From a checkpoint of a small image autoencoder: encoder arch squeezenet, muon at rate 0.03.
Rows from block 5 of the encoder, named by matrix and row number. Rows with one number belong to one channel. Each number is 200 + 30 x the weight over its row's rms, rounded and kept within 0 to 999. All counts start at 0. After the name is the row's rms in percent of the matrix's.
# sq0: squeeze pointwise conv (encoder.blocks.5.sq.0.weight, 128x512x1x1), inputs 0-63
# e10: expand pointwise conv (encoder.blocks.5.e1.0.weight, 256x128x1x1, transposed), outputs 0-63
# e30: expand 3x3 conv (encoder.blocks.5.e3.0.weight, 256x128x3x3, transposed), outputs 0-7, a 3x3 kernel for each
sq0.82,120,205,192,199,176,194,207,194,160,185,209,169,217,139,177,205,205,166,153,180,204,166,225,201,173,208,192,203,167,185,158,201,168,238,260,232,223,218,215,256,238,236,220,217,218,252,250,232,234,232,226,200,214,239,226,207,208,164,246,227,217,195,202,214,185
sq0.83,099,178,214,199,229,175,238,185,212,178,246,204,163,227,204,170,261,214,195,197,236,191,198,209,202,231,178,225,166,190,177,201,176,258,211,179,228,254,179,186,152,227,199,188,220,199,204,166,197,197,161,206,213,200,203,237,199,219,196,233,213,241,17,255,189
sq0.84,098,253,249,230,191,216,154,193,255,227,292,200,233,187,157,190,170,170,205,273,204,181,193,226,207,172,176,210,242,199,215,219,197,305,211,218,151,201,163,285,219,185,186,146,202,194,207,211,176,190,161,160,202,201,272,201,239,136,224,149,194,154,271,239,229
sq0.85,089,187,232,172,208,193,48,145,174,230,195,196,186,179,220,234,195,196,225,166,171,187,196,189,166,252,213,186,184,172,219,230,219,198,253,130,208,207,193,178,230,197,188,255,176,217,183,192,177,209,150,196,188,195,204,172,177,176,258,244,199,210,301,200,319
sq0.86,098,229,215,193,212,229,196,180,209,230,171,203,221,222,197,202,203,199,235,218,206,176,188,228,194,213,182,188,207,200,219,206,188,175,201,208,199,198,249,183,174,188,185,172,261,228,202,265,181,193,230,220,212,227,239,194,202,220,224,187,169,223,119,212,240
sq0.87,090,189,247,208,217,191,153,202,220,186,206,214,214,231,196,244,163,213,156,242,181,166,213,178,205,208,175,190,197,187,241,182,194,203,228,210,187,220,223,240,181,187,192,297,267,205,177,174,205,235,192,183,200,180,146,191,219,225,136,207,234,226,249,230,265
sq0.88,083,281,190,196,209,210,143,190,191,187,211,198,162,213,245,197,180,170,213,203,260,197,199,218,231,144,212,195,216,224,232,283,229,272,188,254,173,219,185,229,166,157,255,237,232,187,176,199,191,217,231,260,177,192,224,175,223,226,199,247,225,172,298,217,277
sq0.89,091,251,216,213,231,177,208,255,212,214,225,231,218,203,191,227,175,199,232,159,192,184,189,171,214,180,180,283,228,209,194,175,225,139,244,272,178,244,286,247,196,224,238,172,165,195,191,167,199,202,185,176,210,195,258,174,224,249,190,194,194,124,257,178,170
sq0.90,130,182,226,160,185,216,212,192,197,218,239,200,238,209,203,237,160,207,163,185,203,197,150,206,202,243,214,219,178,197,216,208,177,196,221,199,178,234,184,182,187,192,237,226,253,272,216,177,225,247,187,236,187,168,243,198,178,176,218,198,199,169,279,189,222
sq0.91,077,216,172,215,185,202,159,172,201,238,214,190,202,226,217,205,223,223,197,208,176,258,195,205,251,177,186,199,204,177,214,182,179,190,214,272,197,159,185,200,184,200,198,200,145,209,173,224,204,186,218,228,162,190,193,171,189,250,209,170,205,229,294,183,195
sq0.92,101,203,168,205,175,184,213,225,190,183,160,203,197,176,250,295,172,204,188,215,265,183,210,211,192,176,191,177,226,198,196,196,152,169,124,190,223,193,177,173,210,177,172,170,140,196,149,181,211,209,215,245,217,198,220,187,193,218,170,204,213,207,283,244,226
sq0.93,092,193,157,180,215,167,223,185,276,223,220,201,158,196,223,190,155,168,158,168,184,229,231,196,204,213,177,187,217,195,233,183,182,157,213,257,274,189,182,212,186,215,178,182,180,212,209,174,225,290,157,204,186,164,201,195,208,177,196,224,146,167,280,198,211
sq0.94,107,154,213,214,186,218,241,211,216,244,197,199,214,222,216,223,212,208,198,190,222,226,184,235,258,211,136,247,198,221,210,226,185,190,191,200,207,186,219,196,204,241,180,168,208,187,238,186,190,213,244,210,213,241,204,166,224,196,190,247,177,194,177,219,205
sq0.95,089,256,211,215,216,227,182,200,218,189,209,187,212,184,212,180,271,223,196,167,212,190,184,191,158,246,214,178,186,176,226,200,211,207,225,187,212,221,231,189,242,151,186,183,263,234,132,199,298,204,183,175,217,196,208,179,228,163,225,197,208,277,178,243,179
sq0.96,093,236,186,228,187,223,241,179,256,242,239,215,185,228,210,238,210,203,224,212,210,178,213,224,195,190,205,166,184,180,213,251,211,232,194,205,134,197,216,158,198,203,260,240,242,157,178,203,273,234,235,249,183,174,191,200,246,202,222,163,205,162,147,220,199
sq0.97,083,216,204,252,169,225,202,279,210,204,215,246,245,195,247,219,189,221,263,202,197,210,211,216,208,201,187,214,265,218,169,235,180,110,222,156,211,157,173,140,216,199,143,163,209,283,192,131,245,206,230,141,172,232,166,174,144,137,212,192,179,151,204,150,234
sq0.98,103,243,224,196,195,196,231,211,164,215,252,194,194,232,214,225,164,167,210,200,195,183,204,179,264,223,161,175,185,181,199,202,204,223,230,245,194,203,284,239,156,191,184,196,185,185,205,224,195,218,173,207,213,182,188,229,211,206,200,197,201,147,217,234,207
sq0.99,096,193,188,210,204,207,231,218,229,166,208,210,215,264,211,164,191,173,165,212,220,213,216,269,210,139,178,160,240,177,214,185,218,228,181,189,208,160,205,167,177,283,197,186,160,145,274,256,174,178,215,218,187,223,159,223,188,195,189,222,227,177,252,176,190
sq0.100,090,217,214,225,262,225,97,169,206,222,203,194,172,238,217,226,173,197,142,217,189,241,176,169,191,196,213,201,216,256,213,234,210,220,196,255,185,215,182,191,241,163,213,204,213,193,221,208,173,227,260,194,230,208,188,230,253,197,228,209,247,316,242,209,197
sq0.101,090,221,166,215,207,187,210,167,165,172,161,179,201,182,220,199,264,207,162,181,178,182,204,209,199,153,212,193,197,176,215,216,196,192,192,175,231,197,192,196,189,196,180,166,156,205,187,174,170,183,174,193,160,210,195,208,221,181,163,165,195,231,172,230,263
sq0.102,096,169,177,221,210,212,187,197,206,182,214,218,186,169,205,182,196,196,186,200,199,230,214,218,208,242,212,221,223,173,230,204,246,202,161,176,233,182,172,207,258,188,208,158,139,261,171,228,154,226,234,217,208,212,161,186,215,199,344,221,240,261,235,160,218
sq0.103,126,222,210,202,207,176,187,245,208,221,241,222,224,204,217,240,201,197,211,213,197,187,263,198,207,302,202,198,164,242,218,211,216,192,215,218,203,207,180,214,202,193,185,193,232,178,246,192,254,240,186,195,218,187,200,174,161,206,211,204,184,255,207,198,206
sq0.104,104,183,237,219,231,210,257,177,221,193,185,208,226,202,222,198,207,200,202,245,235,218,167,249,230,203,171,212,180,219,202,202,221,190,167,227,207,183,169,183,186,230,188,192,182,155,168,214,184,192,213,188,215,177,153,218,193,190,225,237,194,175,152,324,180
sq0.105,090,205,195,209,196,189,217,164,182,219,181,203,181,202,207,214,183,186,226,233,261,206,216,184,188,185,207,152,244,176,197,205,189,230,189,219,224,231,136,218,162,209,184,178,191,196,213,236,129,203,229,186,203,227,237,249,201,240,212,251,203,203,182,226,175
sq0.106,096,149,181,225,245,175,230,167,207,221,238,242,202,212,204,224,223,265,237,207,210,203,254,197,183,237,241,163,193,224,232,247,208,154,244,199,197,247,212,163,140,255,162,194,134,219,236,203,165,209,197,184,203,166,187,245,169,221,193,224,222,148,124,194,214
sq0.107,115,202,191,238,201,193,214,191,180,166,190,246,202,190,188,212,239,207,188,208,208,201,249,199,195,366,220,198,223,211,200,203,182,174,207,233,207,253,225,231,199,204,259,209,177,163,206,172,211,203,209,208,212,167,204,202,183,210,127,136,206,183,210,211,192
sq0.108,098,175,198,184,230,209,172,204,211,208,212,199,231,178,231,213,155,230,209,219,182,221,234,245,210,199,185,226,215,184,208,205,165,236,286,215,194,187,217,165,185,263,244,170,232,224,206,249,201,230,199,231,184,190,215,179,230,206,260,184,206,189,133,238,168
sq0.109,092,244,219,214,224,185,215,227,221,191,208,220,203,224,220,216,210,248,229,182,168,210,235,167,187,115,171,200,175,183,169,248,169,232,169,213,220,212,184,210,216,173,265,218,229,183,217,212,184,212,216,256,231,161,260,243,261,207,171,195,184,173,174,191,216
sq0.110,070,206,189,209,180,205,185,227,245,163,206,167,203,233,223,286,248,199,236,226,222,296,273,195,236,208,212,208,226,184,207,227,241,203,193,260,124,140,195,201,222,269,161,210,174,231,166,178,148,216,174,221,156,190,176,210,253,263,196,257,191,158,126,205,257
sq0.111,089,215,191,234,215,200,199,226,217,185,222,208,225,209,202,212,220,219,227,253,219,217,255,222,210,299,191,218,219,217,195,200,207,139,246,187,208,213,206,230,205,225,266,277,189,222,170,244,217,209,205,204,211,203,246,226,261,219,242,173,218,218,164,192,255
sq0.112,099,184,250,226,183,179,176,211,199,205,144,217,201,210,188,205,211,165,231,207,212,154,168,211,175,272,182,243,172,166,153,199,211,213,226,211,224,214,222,200,186,157,194,153,195,226,222,214,220,220,216,172,212,187,199,205,141,172,227,225,198,252,161,170,155
sq0.113,088,167,154,215,215,210,165,195,196,165,194,230,199,201,197,179,240,196,186,286,189,215,227,248,190,212,238,253,191,212,208,232,218,160,208,184,158,126,234,331,214,131,187,205,168,221,236,261,145,219,232,192,176,204,209,179,195,175,203,189,183,291,232,169,187
sq0.114,083,174,185,202,195,226,265,222,194,243,263,223,197,226,214,207,178,269,185,216,214,217,212,178,208,156,238,157,241,215,184,225,179,216,169,222,284,185,208,242,208,253,192,183,129,209,333,184,219,227,241,240,231,181,226,224,183,230,190,233,277,124,76,176,227
sq0.115,115,273,203,225,218,221,174,154,211,181,230,231,194,243,207,230,215,209,183,212,257,220,115,210,213,17,217,244,221,233,228,228,216,244,218,185,223,253,199,175,225,207,183,198,215,184,232,209,193,202,196,228,194,181,184,226,182,210,127,174,180,182,170,182,212
e10.82,122,222,206,202,184,192,220,206,209,210,223,235,205,205,196,215,255,205,201,253,228,214,224,230,196,245,200,211,215,206,200,184,244,204,165,203,234,161,223,184,202,194,184,178,194,203,235,199,148,222,174,191,214,195,212,180,211,219,202,221,237,137,197,216,225
e10.83,085,233,215,184,223,176,188,184,248,165,184,206,243,192,202,198,222,180,153,167,236,182,243,229,178,231,200,209,218,171,173,180,184,227,224,180,169,163,224,153,150,223,234,169,235,192,275,200,166,212,205,184,198,225,193,158,171,215,219,185,244,145,179,206,201
e10.84,100,236,171,197,221,185,201,201,207,212,157,195,119,201,197,238,209,201,253,217,192,205,217,168,172,178,197,141,178,88,195,239,213,226,225,309,206,181,206,213,195,208,199,233,218,222,227,167,227,216,157,196,185,192,219,216,182,189,216,190,249,198,199,148,145
e10.85,098,196,199,248,204,199,202,200,201,197,204,241,178,198,227,261,196,178,200,239,161,155,216,172,183,212,128,225,169,220,179,189,177,168,182,245,148,204,204,224,177,200,165,182,220,196,217,200,249,174,189,183,213,254,219,252,249,189,144,168,197,200,137,211,190
e10.86,106,217,235,182,252,194,156,175,187,210,230,207,223,189,136,183,219,188,240,237,229,157,263,231,207,186,189,157,156,192,235,186,184,200,231,137,195,172,203,210,279,164,243,207,207,169,247,269,220,199,186,189,187,210,202,151,188,273,207,175,191,193,188,248,181
e10.87,098,191,239,205,193,228,234,236,220,201,199,212,193,177,234,186,159,202,216,200,198,224,207,163,157,163,229,228,233,201,264,182,217,179,142,185,277,175,155,140,212,213,215,225,188,232,194,215,245,168,198,249,174,212,183,186,199,214,184,216,214,197,214,208,209
e10.88,099,206,217,165,221,168,182,208,164,198,247,161,234,202,240,210,195,201,251,197,201,162,224,264,231,218,186,253,184,192,271,219,205,182,171,264,210,213,194,181,237,178,166,256,199,163,239,214,210,224,215,203,211,195,195,246,172,159,219,230,210,235,209,173,203
e10.89,098,190,212,209,216,265,287,221,149,185,164,220,151,228,214,182,252,228,219,179,175,201,229,281,208,195,222,211,240,189,229,236,233,188,196,221,139,181,171,219,168,201,172,188,178,221,162,236,209,182,196,207,216,174,198,173,167,175,156,189,239,223,186,220,192
e10.90,094,206,256,246,203,179,200,158,195,179,210,248,200,257,204,187,189,245,197,197,183,200,215,196,203,223,213,148,170,189,232,199,215,219,211,111,197,201,206,167,155,210,197,249,182,161,244,219,190,210,183,189,117,242,231,226,175,197,200,198,150,225,175,197,224
e10.91,108,158,195,182,224,210,193,197,186,160,161,154,203,224,202,232,223,127,187,133,175,165,216,180,192,167,193,186,191,177,264,209,186,233,209,176,205,186,193,206,200,207,196,180,211,193,254,184,195,165,218,236,196,178,201,204,223,219,196,227,208,201,187,210,184
e10.92,088,240,172,199,149,179,206,300,206,217,193,235,222,195,169,149,203,199,188,215,209,163,226,229,224,201,188,184,202,216,174,136,212,235,224,229,240,165,177,179,181,206,204,156,218,179,201,174,188,206,187,200,188,213,226,153,224,184,199,221,228,173,158,145,204
e10.93,105,189,193,213,177,163,210,168,160,203,143,214,216,216,158,178,190,186,190,213,190,182,176,224,191,229,173,200,219,218,205,245,256,266,168,202,192,192,201,151,207,174,214,193,159,187,198,227,210,247,201,196,150,224,119,172,160,257,187,189,156,137,193,211,185
e10.94,104,176,241,146,216,202,186,206,165,227,181,219,251,198,192,201,216,198,236,198,211,141,179,177,171,202,178,225,242,223,219,216,222,201,230,176,236,192,196,174,203,214,243,196,210,240,246,213,203,183,179,181,195,191,196,208,205,209,217,150,157,171,256,180,206
e10.95,104,242,251,219,227,224,185,186,255,205,174,194,132,131,210,188,194,227,233,189,210,288,175,190,174,197,194,176,186,185,183,197,174,265,197,231,164,196,220,237,209,228,213,221,196,191,156,212,218,182,214,219,155,191,177,216,223,197,227,201,191,227,192,219,183
e10.96,105,256,202,187,210,195,185,256,223,199,226,197,224,191,252,193,172,147,243,229,225,194,208,249,206,198,221,170,187,256,198,185,206,210,188,216,153,164,170,191,252,170,197,174,207,210,185,207,152,199,180,159,200,231,228,190,216,138,257,174,159,171,206,301,238
e10.97,094,141,258,253,166,205,201,248,211,199,212,231,164,249,179,168,185,174,140,169,220,194,215,197,224,220,191,221,207,188,222,155,224,173,159,137,158,143,200,170,195,216,196,199,199,222,224,242,163,222,181,237,203,198,169,163,186,209,188,246,179,215,233,220,206
e10.98,107,186,206,220,220,177,246,181,190,145,196,197,191,185,199,193,180,190,200,184,182,167,199,189,198,218,161,184,228,173,177,202,187,230,269,198,232,221,247,210,196,241,245,185,180,250,215,215,219,217,195,183,263,246,198,229,204,200,197,209,219,159,190,215,214
e10.99,114,231,182,194,162,210,226,223,202,226,199,205,184,233,193,230,242,211,200,175,232,197,196,190,190,201,232,209,235,176,169,245,203,208,187,346,214,195,196,188,152,204,216,228,199,193,196,221,146,205,247,226,233,183,221,211,241,218,212,242,188,192,253,147,197
e10.100,099,193,201,182,201,181,224,205,183,225,215,222,130,215,161,397,172,158,179,224,182,193,167,178,208,210,197,203,217,184,205,212,181,166,191,183,167,202,172,170,215,183,201,208,212,224,217,218,217,220,209,186,245,173,200,265,244,158,195,178,192,199,194,206,168
e10.101,098,204,188,183,159,224,213,211,215,205,233,206,251,187,155,173,203,132,229,212,191,221,248,210,195,220,250,188,195,174,208,204,153,243,170,233,178,249,234,185,203,214,210,213,180,173,181,165,180,169,198,190,170,181,216,186,200,186,190,173,231,189,186,164,227
e10.102,103,193,237,267,186,184,231,174,217,203,144,209,163,213,202,214,179,264,237,209,191,203,198,204,192,201,210,178,241,202,252,162,180,234,202,267,187,213,135,227,203,200,153,192,181,200,177,193,195,207,207,212,170,188,176,246,196,203,154,195,195,210,188,183,182
e10.103,085,217,246,195,186,212,190,197,259,218,190,176,159,278,199,201,222,191,203,201,194,238,221,190,235,183,192,166,198,197,253,170,217,211,246,98,172,209,181,180,187,188,169,230,226,214,219,208,170,166,157,203,163,145,197,202,171,236,209,205,134,182,212,162,212
e10.104,099,240,155,232,202,198,172,228,237,245,235,212,185,164,173,196,172,167,179,204,200,186,249,175,178,196,225,201,197,157,179,195,168,136,180,180,192,157,221,227,193,202,172,159,185,202,216,257,171,256,212,208,186,189,194,175,182,115,237,238,160,164,235,167,234
e10.105,094,249,158,152,198,180,159,220,195,163,214,188,261,243,212,170,224,283,231,189,204,248,245,173,174,257,155,233,176,211,193,243,198,156,224,191,227,216,244,257,185,154,133,229,232,233,275,191,226,189,257,235,190,188,202,183,253,172,193,210,195,182,191,186,215
e10.106,098,230,242,197,185,207,171,240,233,216,182,205,253,176,188,243,248,202,170,213,223,214,211,239,210,192,234,200,232,211,191,145,191,146,222,166,140,180,212,152,212,208,204,204,201,179,168,209,275,212,199,213,189,177,177,235,210,169,137,220,177,188,217,215,144
e10.107,096,225,214,187,176,194,184,192,197,220,212,216,0,221,207,200,207,206,183,198,188,176,175,230,193,187,190,207,208,162,195,171,194,200,182,156,222,178,210,246,129,192,195,223,205,228,194,204,190,200,263,206,207,215,214,225,180,157,186,173,198,203,187,207,229
e10.108,106,156,212,223,181,246,202,243,200,242,201,203,115,203,212,220,238,234,246,211,204,170,176,211,193,173,188,151,218,240,172,186,196,240,202,143,203,197,158,140,164,184,158,188,218,146,222,267,233,200,190,198,157,220,170,217,192,193,187,206,198,211,177,215,210
e10.109,094,210,205,204,245,209,189,184,181,185,222,195,239,246,207,178,200,179,230,199,211,257,226,199,232,223,178,195,199,161,193,262,188,184,207,199,226,273,158,201,177,220,191,215,189,220,173,144,157,165,238,242,171,210,230,223,249,162,195,226,265,160,202,264,187
e10.110,102,202,142,177,225,202,211,203,181,234,157,170,183,191,194,155,242,225,224,181,214,204,199,197,188,236,185,192,183,133,175,247,151,201,227,228,167,140,230,198,167,197,190,217,240,286,218,271,254,193,253,217,194,197,219,206,216,215,206,202,228,201,154,224,221
e10.111,105,199,182,215,203,203,139,157,209,184,224,158,211,188,219,199,203,194,197,153,194,204,226,198,145,171,213,245,154,217,137,239,200,200,222,173,226,149,174,267,234,221,242,258,178,223,204,205,158,202,177,190,191,255,178,206,123,203,177,201,220,170,192,185,204
e10.112,109,179,171,196,221,213,193,230,209,245,178,181,188,175,199,89,202,198,202,175,178,184,195,211,203,214,198,213,254,231,180,232,181,190,198,262,213,170,185,194,194,191,253,176,207,181,164,181,146,176,193,222,231,203,163,151,259,199,271,203,182,163,130,157,201
e10.113,108,193,168,185,215,191,188,221,180,197,201,190,178,192,213,212,201,169,199,235,194,232,185,180,191,251,276,224,204,217,190,239,205,217,209,201,253,164,235,197,186,213,254,187,197,229,193,198,169,197,179,200,179,211,206,199,195,228,182,230,178,142,240,226,228
e10.114,099,199,241,200,259,210,249,179,227,187,175,209,188,225,199,229,198,211,189,192,190,234,189,159,229,212,168,256,260,191,261,237,211,155,193,189,236,168,238,203,199,194,128,141,207,242,214,207,231,204,233,222,177,200,188,225,248,199,237,216,198,192,242,231,204
e10.115,097,173,147,172,205,187,223,243,215,182,150,210,353,176,186,169,224,186,180,202,209,247,188,198,193,200,215,194,197,127,200,151,211,184,154,169,166,162,192,223,252,198,193,206,212,252,153,220,205,239,169,197,200,173,212,196,176,198,193,195,255,162,214,203,206
e30.82,094,231,200,198,221,182,220,259,195,204,243,255,217,160,198,239,199,252,231,182,181,204,222,218,163,175,164,203,211,168,215,163,215,187,194,231,246,183,167,217,145,212,180,258,215,178,208,166,175,233,167,204,225,239,251,205,184,220,228,210,191,197,213,198,216,270,229,173,214,170,199,218,201
e30.83,104,173,145,200,153,262,228,191,181,220,231,238,208,208,167,202,236,257,213,229,184,185,242,242,213,189,161,194,167,198,153,153,264,125,190,193,162,175,226,219,165,127,222,183,196,200,192,194,200,206,227,139,179,145,197,179,150,204,187,174,189,220,170,199,165,151,196,201,107,188,181,251,255
e30.84,092,165,171,174,176,189,143,150,150,190,208,180,195,186,128,164,187,152,221,163,206,213,127,190,200,153,204,188,201,146,207,264,104,259,224,203,234,264,254,225,257,176,203,217,200,235,182,132,183,213,235,171,166,213,188,200,156,210,145,167,189,186,135,220,222,247,172,231,214,199,222,206,218
e30.85,092,201,252,212,197,194,224,228,242,227,199,195,225,207,170,199,208,205,225,180,238,214,231,186,173,208,204,204,198,202,193,184,225,160,181,142,190,234,186,193,242,156,188,207,182,180,188,95,194,240,254,158,200,151,202,201,231,213,214,219,200,206,224,203,165,167,195,169,195,147,219,242,209
e30.86,089,190,198,177,230,192,235,206,196,194,194,218,187,185,200,162,188,217,207,181,283,183,172,213,183,218,186,185,240,200,173,252,137,245,236,238,231,233,215,246,140,199,228,181,158,154,137,216,216,152,184,190,161,184,202,192,191,187,196,168,193,191,159,216,200,274,230,201,238,211,210,135,179
e30.87,094,209,200,199,195,261,252,199,216,205,209,173,232,222,179,218,218,210,188,226,223,208,210,236,226,222,183,219,153,185,180,82,207,125,105,259,158,169,181,201,220,278,244,220,220,183,179,202,222,211,221,182,225,227,193,212,226,222,241,242,216,228,255,183,191,171,211,193,202,201,205,184,172
e30.88,092,244,147,224,236,209,177,208,198,230,238,224,219,202,158,191,228,223,215,230,120,225,171,189,255,215,178,175,168,180,176,151,224,170,193,240,220,175,256,140,313,228,133,241,215,162,210,159,192,177,290,164,225,249,200,224,209,183,188,230,179,210,158,189,228,173,175,213,259,213,196,165,222
e30.89,092,199,239,165,215,170,156,181,160,184,223,253,191,190,190,184,188,184,218,179,185,224,230,183,253,190,198,204,283,171,240,365,153,281,227,247,248,154,159,197,143,196,191,173,189,194,207,232,212,216,232,170,187,256,209,210,207,206,203,196,193,162,201,187,223,192,238,187,220,212,175,203,176
e30.90,120,175,190,221,238,212,177,202,197,188,247,218,198,210,170,245,214,187,176,195,228,171,140,247,217,197,182,221,206,159,189,233,145,149,194,216,192,192,180,194,183,255,231,198,195,228,201,190,209,218,194,213,182,183,205,205,204,220,180,142,199,187,212,163,211,182,214,229,256,238,206,185,172
e30.91,089,193,231,174,177,167,170,170,167,180,194,172,169,139,217,221,206,173,193,221,302,173,220,131,231,195,171,168,228,154,213,264,233,249,209,217,153,164,158,206,159,172,172,168,176,195,221,171,166,150,185,219,198,260,147,185,183,208,202,234,204,185,220,204,191,208,194,170,197,186,172,156,179
e30.92,091,174,181,204,139,171,178,220,167,164,227,230,177,196,157,221,196,172,168,140,144,186,174,151,118,187,185,174,191,174,196,216,207,195,185,201,204,222,194,166,246,186,170,233,254,206,224,268,207,223,202,216,221,245,185,179,186,184,205,218,201,200,211,197,185,196,177,203,123,151,210,203,158
e30.93,079,202,184,206,188,156,221,143,144,202,227,254,170,210,194,230,215,242,190,231,244,183,197,168,144,182,192,179,200,186,152,206,230,161,181,228,199,199,207,156,153,179,156,176,181,154,201,231,165,170,175,217,137,208,201,172,159,165,214,193,166,170,212,142,169,256,214,200,221,207,188,160,197
e30.94,100,234,171,231,236,255,212,224,231,202,215,238,190,189,221,203,205,229,186,184,176,201,165,253,212,213,180,222,148,193,187,128,207,136,174,183,136,206,207,204,240,160,236,190,201,196,209,286,247,205,141,192,200,219,225,220,223,206,227,200,232,192,224,183,210,183,204,196,209,186,183,208,220
e30.95,088,236,203,214,223,210,196,183,195,186,215,216,174,149,168,182,210,231,192,176,110,129,159,143,188,181,175,154,203,186,200,285,144,201,249,225,202,176,164,209,234,156,256,205,251,172,176,242,202,218,166,281,192,246,163,205,200,155,191,198,162,200,191,125,193,167,186,222,166,195,187,199,190
e30.96,092,163,203,224,241,222,200,231,214,223,197,201,202,157,194,137,181,193,163,249,179,164,167,201,195,197,223,199,197,187,174,148,189,225,265,250,168,164,203,216,221,228,172,195,149,147,185,186,173,180,183,245,201,214,215,183,200,166,214,201,199,193,159,177,199,261,194,204,220,244,164,219,198
e30.97,073,216,229,185,165,129,180,181,146,158,205,140,171,233,183,199,186,171,192,188,235,224,227,191,295,264,212,221,188,214,230,237,141,233,184,236,258,226,129,224,232,237,201,189,267,180,234,236,166,237,199,190,199,193,210,166,226,177,216,197,204,158,229,205,215,233,204,208,162,250,183,148,141
e30.98,117,194,156,178,234,176,195,230,222,200,181,218,188,193,185,235,255,286,244,198,199,187,206,234,178,205,202,231,134,166,171,127,174,150,144,110,193,222,160,167,238,157,204,199,181,192,225,270,198,161,109,182,211,162,196,175,175,177,210,195,192,213,227,200,204,173,162,182,240,168,175,170,218
e30.99,094,180,214,214,197,230,196,187,190,222,211,188,204,134,179,204,196,191,192,197,175,201,217,199,219,185,173,203,177,191,219,260,285,233,196,272,231,230,246,193,243,235,206,187,208,195,204,252,186,173,244,119,166,206,212,191,173,171,189,183,168,185,188,178,212,242,232,228,175,160,181,180,215
e30.100,102,198,211,171,207,189,152,194,204,153,185,227,236,193,201,179,188,199,222,189,178,203,173,161,171,187,208,193,212,214,209,191,173,214,235,179,220,201,168,162,197,154,181,172,148,183,190,192,254,191,266,166,155,99,222,201,209,159,146,201,183,150,144,180,167,173,180,172,272,138,200,162,214
e30.101,083,195,168,217,200,204,210,191,205,211,211,182,204,134,161,181,183,196,207,224,169,226,196,111,154,240,209,208,187,189,211,217,288,208,172,189,200,219,189,204,268,146,184,223,250,219,199,165,139,239,268,261,227,208,221,203,213,212,202,192,189,197,212,206,174,150,180,132,136,208,196,197,139
e30.102,096,160,162,193,191,166,185,164,165,212,176,192,196,191,213,197,196,191,171,214,215,169,220,122,163,223,190,222,185,253,193,196,218,197,241,176,211,198,226,219,228,204,208,215,218,179,193,217,228,189,176,188,189,180,186,207,236,161,221,160,197,192,196,209,173,124,176,166,144,189,176,203,205
e30.103,132,196,194,207,180,181,198,190,194,193,173,230,184,158,212,208,182,177,188,203,274,188,150,246,154,194,200,173,200,182,192,206,142,176,214,192,168,186,205,232,147,168,205,182,210,197,192,230,242,204,175,183,181,125,198,199,201,159,205,198,230,191,174,189,192,203,188,227,225,258,199,219,224
e30.104,103,228,199,235,222,211,211,186,200,193,202,225,170,240,199,208,236,219,196,190,151,196,170,163,221,197,216,193,192,240,201,208,236,219,216,218,230,217,273,173,122,199,158,207,226,227,186,144,215,221,187,223,233,232,239,196,220,198,223,226,240,219,235,210,184,196,247,187,240,243,198,213,204
e30.105,096,155,220,168,203,219,150,199,193,157,194,263,194,162,165,191,196,182,201,227,219,191,175,178,188,193,228,175,211,169,203,235,192,206,209,160,169,220,131,220,144,163,201,183,185,222,200,177,210,200,201,163,149,172,187,177,215,200,142,231,196,183,149,201,176,191,163,223,264,130,203,217,201
e30.106,099,225,220,234,222,200,218,204,224,229,193,214,206,199,218,202,212,205,179,204,217,160,171,234,179,193,208,221,227,281,218,286,288,207,202,191,198,184,195,210,168,182,212,176,186,193,182,202,199,197,182,271,242,182,216,222,207,196,181,192,236,206,216,220,172,219,185,194,144,243,201,134,167
e30.107,109,222,188,198,232,207,207,199,215,184,180,199,186,229,225,207,167,190,191,137,206,179,198,248,183,154,192,200,198,219,203,197,165,200,214,203,188,222,203,222,84,160,208,160,218,171,214,223,189,176,141,165,213,162,239,216,198,202,254,247,234,237,217,231,183,228,178,167,153,244,236,223,216
e30.108,097,181,172,201,210,227,251,212,204,197,207,226,232,166,219,190,196,199,237,217,154,226,263,221,187,225,208,178,206,178,198,269,224,168,198,217,169,171,190,213,129,217,195,224,164,190,196,163,237,214,220,174,177,145,248,234,230,193,192,164,216,180,204,188,167,151,176,186,160,146,193,263,195
e30.109,084,187,188,206,224,182,234,219,177,193,173,216,193,207,92,197,171,184,244,205,218,252,176,213,206,248,233,224,116,180,171,87,211,212,183,236,182,261,210,199,281,214,149,244,205,213,204,164,173,234,199,237,186,203,204,179,231,200,195,205,193,182,187,217,220,229,239,164,258,291,241,243,207
e30.110,076,196,196,215,197,240,217,213,162,214,227,200,252,250,233,235,219,172,187,209,206,241,238,222,171,198,226,180,170,174,215,96,317,191,164,244,232,202,194,191,208,266,187,228,173,194,167,98,150,191,203,129,188,210,200,213,234,187,244,236,193,209,236,201,215,259,189,242,138,209,232,250,203
e30.111,093,158,168,214,183,194,191,155,142,197,247,251,236,248,213,247,245,220,248,193,231,176,182,203,225,184,181,198,163,205,151,148,190,204,169,212,170,203,208,208,201,167,219,200,190,162,175,183,207,159,146,185,173,182,222,193,175,187,218,251,211,198,184,198,180,230,206,181,236,211,201,190,208
e30.112,090,195,210,261,232,227,278,249,238,211,216,242,226,205,182,230,176,163,181,189,223,249,177,189,211,175,247,217,211,208,179,226,226,137,240,265,231,217,169,219,190,184,205,201,200,211,190,115,138,236,240,181,218,236,199,191,171,204,225,171,183,169,210,183,179,197,232,221,189,131,202,174,192
e30.113,090,212,221,194,208,250,162,190,168,197,161,168,193,249,274,177,183,168,223,193,173,152,181,141,190,154,188,201,241,248,210,217,177,251,233,191,204,182,259,212,170,201,190,159,172,238,229,239,238,230,264,237,218,183,189,170,139,190,180,207,179,171,179,187,203,160,189,190,212,213,188,208,219
e30.114,093,202,234,179,177,262,211,174,196,182,181,230,176,145,223,185,216,186,203,150,158,175,243,262,168,202,216,208,174,196,160,173,162,181,191,243,214,216,177,187,188,187,266,187,241,205,236,252,188,210,173,168,186,197,195,189,197,196,202,230,187,155,171,154,154,172,193,224,201,239,211,220,213
e30.115,104,209,226,185,268,192,264,163,225,159,183,209,210,206,153,214,205,208,220,197,159,216,236,219,225,226,263,194,224,197,183,221,102,152,203,202,214,195,214,187,146,143,197,189,178,185,172,186,204,218,199,268,186,185,222,186,236,179,204,199,203,188,198,179,192,165,214,184,175,203,202,249,176